Rows from block 10 of a small image classifier, named by matrix and row number. Rows with one number within an expert belong to one neuron, the router's apart. Each number is 50 + 10 x the weight over its row's rms, rounded and kept within 0 to 99. All counts start at 0.
Before each expert's rows are labels from the 100 images, of 14848, where the router gives the expert most weight on average: "strongest on" is what is common among them. Only what is clearly more common there than usual is listed. The data: retinal OCT scans (Kermany 2017).
# router: router (model.blocks.10.mlp.router.weight, 4x256, trained with AdamW), inputs 0-127
# up: expert up (model.blocks.10.mlp.up, 4x128x256), inputs 0-127
# down: expert down (model.blocks.10.mlp.down, 4x256x128, transposed), outputs 0-127

# expert 0
strongest on: finding: choroidal neovascularization
router.0:44 55 45 55 37 50 44 63 53 51 21 45 38 51 46 46 59 28 50 54 54 41 55 60 54 32 48 38 52 28 56 45 51 24 35 61 25 50 28 27 54 55 47 50 58 41 55 46 61 77 35 48 40 57 50 49 46 57 62 51 34 58 51 68 61 54 52 36 68 46 40 48 53 41 59 44 63 42 32 58 50 59 60 60 54 48 64 48 44 47 35 63 53 56 44 43 45 66 43 28 48 41 47 59 41 44 57 35 39 51 36 41 48 50 47 54 48 44 54 69 47 51 46 54 39 46 70 48
up.0:59 31 56 45 60 34 53 44 56 52 53 52 50 46 46 60 52 54 65 70 45 59 76 45 60 64 30 45 28 67 49 43 61 47 49 56 63 21 57 47 52 43 57 41 39 45 52 42 42 56 52 61 48 50 59 52 47 45 39 64 48 56 44 43 39 47 45 41 40 47 54 31 32 56 72 60 51 46 43 54 52 38 44 59 47 51 38 55 62 37 54 52 45 60 66 51 49 51 57 51 58 32 37 57 60 58 37 78 46 66 58 69 50 47 44 38 56 48 46 53 37 58 45 48 51 40 60 55
down.0:44 62 68 48 48 48 40 49 44 42 41 51 41 61 67 54 67 64 59 49 42 59 59 40 49 54 45 59 39 48 63 52 66 50 56 39 47 68 51 42 48 53 42 73 33 65 44 45 59 38 36 57 69 59 49 53 48 56 46 59 40 58 40 47 67 47 50 32 51 49 55 56 56 48 35 72 49 54 54 37 54 45 44 58 49 62 36 44 60 56 64 46 54 43 68 55 33 32 75 57 53 46 62 68 48 40 42 48 66 62 73 40 56 20 69 42 51 58 55 58 47 53 44 23 22 51 49 47
up.1:76 33 50 32 55 45 48 34 53 33 45 56 55 32 53 47 67 53 64 57 47 51 61 60 64 53 49 33 52 50 61 59 30 52 35 57 38 44 37 52 45 70 53 35 33 41 43 46 64 59 55 58 44 43 61 49 50 55 46 46 40 33 56 44 43 54 62 52 53 47 58 57 57 57 53 44 58 54 42 58 55 42 57 42 61 58 47 40 77 47 40 49 45 47 54 55 49 37 49 45 46 43 37 63 53 68 52 66 51 39 35 77 56 47 35 54 56 40 46 51 58 62 54 38 50 32 48 50
down.1:36 61 32 50 62 53 49 35 33 35 51 29 45 57 57 57 51 47 45 58 58 36 47 53 54 57 52 47 71 63 74 66 48 52 49 48 50 48 51 55 37 41 55 54 52 37 38 44 63 52 53 56 70 48 48 43 45 55 52 45 52 33 49 45 40 23 39 52 44 49 47 52 49 34 47 61 58 54 56 39 47 52 44 47 68 57 54 54 54 54 60 50 51 71 48 46 60 56 43 38 65 36 56 68 69 47 66 42 60 40 49 52 53 48 52 46 48 61 28 48 33 38 50 27 49 59 62 47
up.2:47 37 66 44 50 36 41 38 51 49 41 48 44 53 26 57 59 76 47 68 59 48 48 47 42 46 69 40 47 52 51 49 63 58 42 40 46 73 57 59 53 65 36 43 49 59 41 57 74 32 37 38 34 53 49 60 32 28 43 63 38 39 60 50 51 49 48 65 48 54 56 45 61 40 51 60 60 46 46 48 57 53 66 33 43 55 50 50 40 59 58 45 51 58 61 40 34 50 68 59 54 47 55 41 61 74 59 45 52 39 53 40 42 48 52 46 63 65 39 64 72 64 53 68 48 35 39 44
down.2:41 57 65 59 31 65 52 38 42 61 55 60 53 62 57 45 41 53 46 44 40 46 30 48 58 38 63 55 55 48 57 57 46 50 49 49 44 45 42 52 44 67 59 44 53 60 35 48 56 62 57 51 39 49 42 35 52 35 33 55 46 38 69 41 57 49 64 57 51 70 40 56 57 39 43 48 49 60 61 53 42 73 50 48 30 56 57 54 42 52 35 50 55 57 26 54 59 49 45 46 49 54 53 45 34 65 71 34 38 09 62 52 37 66 52 46 45 43 64 58 53 52 49 48 41 54 51 48

# expert 1
strongest on: finding: normal
router.1:69 44 58 44 68 62 50 51 63 56 34 52 49 34 42 49 65 60 58 47 33 71 76 59 64 57 37 47 45 41 34 70 42 50 54 54 64 51 45 39 71 39 39 67 26 55 34 56 52 59 39 49 64 51 31 71 50 39 63 40 45 55 42 60 70 58 54 56 53 59 70 33 53 69 37 36 46 53 39 45 50 49 48 63 34 53 44 46 47 41 50 54 40 44 55 61 48 40 54 38 51 43 55 54 59 33 53 54 55 42 69 61 61 41 49 45 55 50 67 50 63 54 44 38 77 44 53 46
up.0:45 31 49 52 45 42 49 31 39 65 66 41 51 54 36 39 38 46 51 37 56 50 64 38 62 42 57 55 64 48 57 58 48 54 30 62 34 34 58 55 42 44 44 30 57 49 44 43 37 59 61 45 56 43 52 54 68 43 61 63 54 37 57 31 52 65 56 57 45 60 44 53 55 44 54 40 64 41 52 35 56 55 62 56 41 67 56 62 70 49 46 56 35 47 47 31 49 49 43 73 50 48 59 46 40 45 49 53 55 45 36 56 56 56 37 50 53 47 59 37 26 34 53 55 64 35 52 71
down.0:60 31 56 54 60 41 63 45 71 43 37 62 47 44 42 50 57 53 52 64 55 54 52 50 38 54 54 66 52 39 39 42 38 56 44 62 41 54 46 54 38 44 48 57 58 51 61 40 70 55 55 50 40 47 41 59 49 40 41 66 52 33 71 55 37 55 39 65 48 42 47 34 53 43 53 47 46 33 57 62 43 52 66 28 46 47 47 43 54 60 28 51 57 59 40 43 59 69 34 59 29 58 61 38 47 63 70 49 40 55 28 63 42 75 39 57 52 38 50 52 57 59 66 62 54 46 39 75
up.1:49 48 34 43 49 42 53 46 58 49 51 49 55 39 53 31 42 49 57 29 38 48 57 44 45 43 69 47 54 42 55 45 41 47 42 41 55 52 47 51 57 55 64 32 45 37 47 41 42 62 71 49 54 57 50 50 63 67 61 41 54 51 42 52 40 58 51 68 50 64 47 40 52 48 61 52 32 39 68 56 47 60 51 51 66 55 57 46 50 51 49 28 44 57 29 40 59 64 49 71 72 56 31 54 50 60 44 63 41 46 46 64 71 49 23 66 34 53 52 52 34 53 57 60 45 63 29 49
down.1:47 41 44 54 49 46 44 57 71 37 60 59 53 47 57 40 61 58 66 43 58 43 50 56 43 53 34 56 57 39 45 30 40 57 56 39 56 51 53 65 56 44 42 38 67 42 40 36 51 32 44 55 47 53 54 48 53 64 45 41 54 69 47 71 39 48 51 39 48 43 59 50 44 78 31 45 39 47 59 62 44 42 50 60 57 43 45 55 58 52 51 44 39 38 58 61 46 41 45 53 42 56 42 59 53 45 35 53 42 51 39 55 65 30 52 54 47 50 66 41 48 63 35 43 61 45 59 38
up.2:34 40 60 32 46 45 39 38 58 53 52 57 52 42 48 41 43 53 68 27 47 45 40 49 36 58 53 53 72 47 52 33 32 39 53 38 43 59 66 48 43 65 54 70 49 46 35 49 60 52 57 39 67 36 62 46 56 41 40 54 53 55 55 59 55 38 60 72 33 46 68 50 58 48 59 59 40 44 61 68 44 61 42 46 67 33 41 42 56 37 42 47 52 60 46 43 62 62 39 81 55 51 44 46 54 51 45 42 36 63 28 61 35 66 42 61 49 39 53 56 37 42 64 59 44 55 50 38
down.2:37 56 66 44 52 50 45 24 50 55 59 57 66 60 56 42 52 49 38 38 62 41 36 36 54 51 41 47 71 37 46 64 44 68 70 48 39 55 42 37 47 59 48 42 55 60 48 36 58 47 61 43 53 42 74 45 53 48 37 39 57 65 52 52 61 51 57 57 64 65 30 46 42 65 30 50 53 64 64 48 34 55 57 55 44 60 53 50 67 53 51 59 56 50 50 53 61 55 54 60 33 49 39 52 44 60 43 36 37 50 46 44 45 52 62 40 51 48 55 54 52 45 46 20 43 74 50 33

# expert 3
strongest on: finding: normal
router.3:43 44 55 35 58 61 57 46 46 50 51 50 66 68 55 45 37 57 41 45 64 50 29 37 47 44 56 41 40 48 58 49 52 57 52 41 34 50 57 58 53 60 61 35 50 67 40 47 46 52 49 59 51 35 50 42 53 49 58 44 56 50 75 33 51 50 69 56 59 69 40 55 53 59 51 52 38 59 47 25 44 46 30 57 40 60 45 41 44 59 43 46 60 45 55 53 52 39 68 54 49 45 37 46 53 52 58 55 69 46 65 34 63 40 45 47 32 43 61 30 44 68 33 59 47 55 39 45
up.0:66 53 55 56 56 27 52 64 35 59 50 38 31 30 36 55 63 57 49 43 53 35 53 50 79 68 23 36 55 48 31 59 39 33 43 40 53 40 54 57 52 43 42 29 44 47 39 54 31 66 77 41 38 49 60 62 56 47 39 57 62 47 59 35 41 42 46 61 46 49 53 56 42 38 68 40 64 32 55 58 34 49 51 56 61 60 39 51 50 49 39 62 45 50 54 38 54 65 59 57 56 49 44 39 44 38 48 60 51 40 50 64 50 65 34 49 48 53 54 55 49 42 43 32 46 46 61 79
down.0:62 42 44 47 55 47 54 58 50 59 58 50 38 31 33 61 58 52 46 75 59 63 65 53 36 65 44 63 33 54 48 59 61 47 44 40 56 51 35 52 36 29 36 62 50 48 74 47 52 54 43 40 53 63 35 65 68 52 61 48 45 43 33 49 26 59 40 59 55 44 45 44 47 61 49 38 59 37 38 43 39 43 53 31 51 45 51 40 56 45 62 64 40 48 63 48 40 62 43 35 48 56 60 50 54 66 49 66 52 54 41 31 65 42 58 47 57 55 58 63 49 56 55 56 57 56 48 56
up.1:73 51 57 66 27 44 49 51 54 56 39 40 37 44 47 48 63 53 62 41 57 36 47 60 67 55 54 42 31 47 45 34 40 52 56 54 50 35 48 42 57 30 54 25 32 62 58 49 49 60 70 42 67 52 60 66 47 40 70 61 43 43 38 37 31 42 38 47 45 49 48 60 41 54 68 55 50 41 53 68 38 60 24 67 53 40 48 46 52 61 29 73 62 57 33 48 49 62 50 40 43 57 56 52 48 39 53 43 31 56 51 40 50 57 48 69 48 48 74 42 47 54 47 41 51 57 51 72
down.1:67 50 49 52 52 47 52 43 45 59 46 52 37 46 42 60 57 60 43 70 42 51 60 48 53 44 56 36 53 55 33 51 41 41 50 60 40 47 51 46 43 47 42 54 51 59 59 51 52 44 47 44 38 46 56 53 43 38 38 41 40 30 42 44 43 60 36 62 61 57 55 49 40 50 72 46 48 51 34 46 45 48 42 34 40 55 47 63 48 60 65 71 49 58 54 52 45 58 40 44 45 54 60 39 44 61 61 70 59 46 51 58 57 59 64 45 63 52 30 69 55 35 55 51 56 28 47 53
up.2:44 67 54 44 36 51 49 43 54 58 53 61 40 43 56 48 57 62 51 45 57 26 58 47 42 65 53 53 66 48 57 52 30 44 48 52 70 60 61 69 43 54 45 59 57 41 66 33 33 55 66 58 59 69 34 43 57 52 60 54 43 49 27 39 36 71 57 44 29 43 55 54 53 60 50 53 42 44 44 46 43 42 52 38 57 43 38 44 41 69 63 49 29 45 42 57 42 56 42 59 63 50 58 50 58 64 44 44 49 44 54 55 68 51 46 71 44 50 33 63 45 43 63 61 66 60 57 49
down.2:53 65 55 45 37 57 44 60 47 43 54 45 35 63 68 42 53 52 44 30 48 35 52 50 62 47 53 53 68 37 48 55 40 41 53 45 40 76 49 43 61 51 58 42 25 58 44 56 52 48 50 37 60 63 44 33 66 40 59 32 46 38 30 60 51 47 59 42 52 53 48 77 52 57 43 54 46 56 56 71 37 51 66 45 53 66 45 55 57 64 55 60 63 44 41 47 46 42 45 58 43 60 44 44 24 56 43 38 48 41 63 46 62 60 59 46 57 52 46 51 61 48 40 35 41 46 51 39