python train.py --arch="swin" --model="image classifier" --dataset="retinal OCT scans (Kermany 2017)" --train_examples=98430 --image_size=48 --crop_scale_min=1 --horizontal_flip=true --translate=0.12 --color_jitter=0.1 --cutout=0.25 --targets=["finding"] --num_classes=4 --norm="layernorm" --norm_position="pre" --activation="silu" --head_dim=64 --fused_qkv=false --bias="all" --qk_norm=false --layer_scale_init=1.0 --parallel_block=false --moe="top_k" --num_experts=4 --moe_every=1 --expert_mlp_ratio=0.5 --experts_per_token=2 --shared_expert=false --patch_size=[2, 2] --depths=[4, 4, 4, 4] --widths=[64, 128, 256, 512] --mixing="mixup" --loss="cross_entropy" --residual_init="none" --optimizer="soap" --beta2=0.95 --lr=0.002 --beta1=0.9 --shampoo_beta=0.95 --eps=1e-08 --precondition_frequency=32 --max_precond_dim=1536 --one_sided=true --adamw_lr_other_params=0.0019 --steps=8000 --batch_size=384 --epochs=31.2 --lr_schedule="linear" --final_lr_fraction=0 --warmup_steps=400 --weight_decay=0.4 --adamw_weight_decay_other_params=0
Rows from expert 1 of block 3, named by matrix and row number. Rows with one number belong to one neuron. Each number is 128 + 32 x the weight over its row's rms, rounded and kept within 0 to 255. All counts start at 0. Numbers have three digits each. After the name is the row's rms in percent of the matrix's.
# up: expert up (model.blocks.3.mlp.up, 4x32x64), inputs 0-31
# down: expert down (model.blocks.3.mlp.down, 4x64x32, transposed), outputs 0-31
up.0 142:126141151125120142151143188127179103130107153145138095145149118087139152142096098074172126193185
down.0 138:116165133137160065154166125127144171131094143150083090106048150144183119124143103140124196166062
up.1 128:112137138156089128120163164074165099126163152153139108165101101087140163165101061145154175134148
down.1 105:180131051109106135105094123143075133196192168151133134162168144135065091121113141121124150072148
up.2 052:109133159148147158177172143151142179105086111165112117116188107090103124066156077072140205153108
down.2 054:175146172079147113102113107129140123133128142126171113089120193211116103177120163101105129119159
up.3 098:106116146137114134162093131118137163089104088135153154135175138185152100128131115135138197134131
down.3 093:201102129157150139123135191096082100094105144096120141128150107125178181153102131115060057165158
up.4 114:142146134074136122104144131112077088187161164178117136121160153086106156162079089130125085075143
down.4 099:090106197159157163202116152118138112095093120109100117085090078172128067101197121156114168136099
up.5 095:117106107131145168179145156147061116140137131131079125115140070119106090117160088174066162107147
down.5 111:132104124163131146116114136135184094101110128100130153145084145166062190148091080109209096132139
up.6 138:172113047084133115079131079143119130123146135138131169087139168159100123143124110150141155091138
down.6 149:093169094096138083137151157158102143172160160174066071109152114073154096126151159125083166110120
up.7 061:106099103111149193209179179179101077128124130106060106104147073105105122091145108151094139144137
down.7 068:105098150153112173145132143112176126092129140128146139159084134162103195178108079151184144108150
up.8 146:164123124122104127110091174078087129121130128152155166121168145128155170161051110102110087144215
down.8 139:086180069079105118116169078145120123182189170166125067155172140080097097127162169132142134079123
up.9 054:116147156104131150154173147110165100140102160156109073120067173130098181119151075145149142124110
down.9 055:108147092115164108139153089134112139181178160172115104144139087109175086082140089170118173139086
up.10 031:100135137128159129182137106162130111104085149106123130102149123075100132075147131063124128160074
down.10 040:162130152096090115074093098162113142185153141162168112122105151188153083167116135142158110126153
up.11 053:153139055177114084090079099087192114151151117069145108147100101122180183134173170134109079168140
down.11 059:109103116114120139158118193151146136091086090152143118192192077118147187177067114117169156122152
up.12 084:100078162108127182145171153125083125099112145164116110158185136162096153071130058121093155110097
down.12 091:153076162134172157107087195115087097151161124096122146154133152132130141183078150119126064125173
up.13 151:181156105115113091137049159095095123173135142138162159134162125118151109163085175086116111149203
down.13 128:120144120148073146066093112146141114179184183172151092178136143139068104100134130127143118107135
up.14 046:120081124173163184167181145139135129122131127082077149134175128099112160079175078101134145124120
down.14 038:097123118102162142136101126107129104146158165169193083186087187139132173151050145117150123138163
up.15 146:077093160164105157127146140161202128101115132069125085183094093110146153129179131118177122128090
down.15 114:062157106130159113169169115152159127144161115144071088123135083102094086072184090144151207104072
up.16 070:132135088149090115095045100110153108099136110113176161128097088138176128169120136158125172175117
down.16 076:177101103108140144131188166145131130076074096122109145107207079071129143129129149111141075126161
up.17 091:088088147120125182146208151138122114103099135161110097134131099107139181121115040192117121120069
down.17 089:077106110117120150117112077128116176163184144120092124149133204146098083123158169144131129073152
up.18 146:119063145141129168100101149165107119116150121087124123171167072101131159122127130103146088102133
down.18 134:113173132097127088172159124103115184135099119110151140113094121106182141128103112126095134132103
up.19 107:158187121138105082099082069139172109161135139107127111106059110102152095175114162112163087169140
down.19 117:145102097117092123077070115138133159157101156129169130180146132095110139217091170079183101111153
up.20 106:163110068187097129071107143097153176106107093140145099132106121174135103152161177127125095082138
down.20 127:095114123117111161131135114206150090122119165136121143123139089075119156126107066145164196128155
up.21 088:087095166115160162161207099163107137089074150152117111096137174166130105082183122139090206082060
down.21 079:147152111123114107137125105161150067159230181126104078150103152106090054100158128104177129122151
up.22 105:138178088118089060128182101096172129124103155134172138144121155135160171153154129092134169143127
down.22 139:149115116156146148154151152082148160118092098066126149139058161199083173129127116122122078130115
up.23 034:047143203143116126111132132146151103122117140121122150139097185150109107105145102140138196104050
down.23 029:192130129181165122145118129106150137168162146086073085169099117145121149142130116072154063138123
up.24 084:094118161180145126196136177110113155110112108082140152157166125116121169090154125091114142183122
down.24 085:155113159124154115114090169081117110142136123148154095181106137150192141173080149151104100125171
up.25 070:096166168120110126138165184119176058144143163108087064116062190121143135128102100160167099144139
down.25 067:119133083148173141128168121143098143114120134142107134175169053082171162106140089152076157142098
up.26 054:185122123108097141101170120135111137091120129135164117070117170169119096144143139084115173155153
down.26 072:118163116095139070092129091138065141190172158162106116099156101069184119117106133147092134133106
up.27 063:155135129141142164104116139132123151109106106198150142083177118135134100117137074112162194161142
down.27 060:156131113048165120140148132106105078093126161109118127085173131130162124153110179134073110130199
up.28 125:096173178138100143182143156144171063175133171104094085139081101060118120133152107120141117147171
down.28 131:105150132103132109136091102086068174155113120162176160107177132100214134143078129171077150139120
up.29 065:148185123076103112145102126129150105158123153125111148128073182094103103148057088156145109127181
down.29 071:067104130140059173183152139159134131123098163145098114096162050107172132099163134151093141121109
up.30 124:176146095082106074066120134113126125138153141155145113121136164121131124177086160109160065083107
down.30 127:104112163141124131095085060141106131151125121112170186173111107151185181116071081162074160151127
up.31 120:114124102106145165167132139155080091159173168143086139114156100105067111110123053137090181124147
down.31 126:143109117123148114126146180194181114069040133133105110108147098136125171164109115112191122123169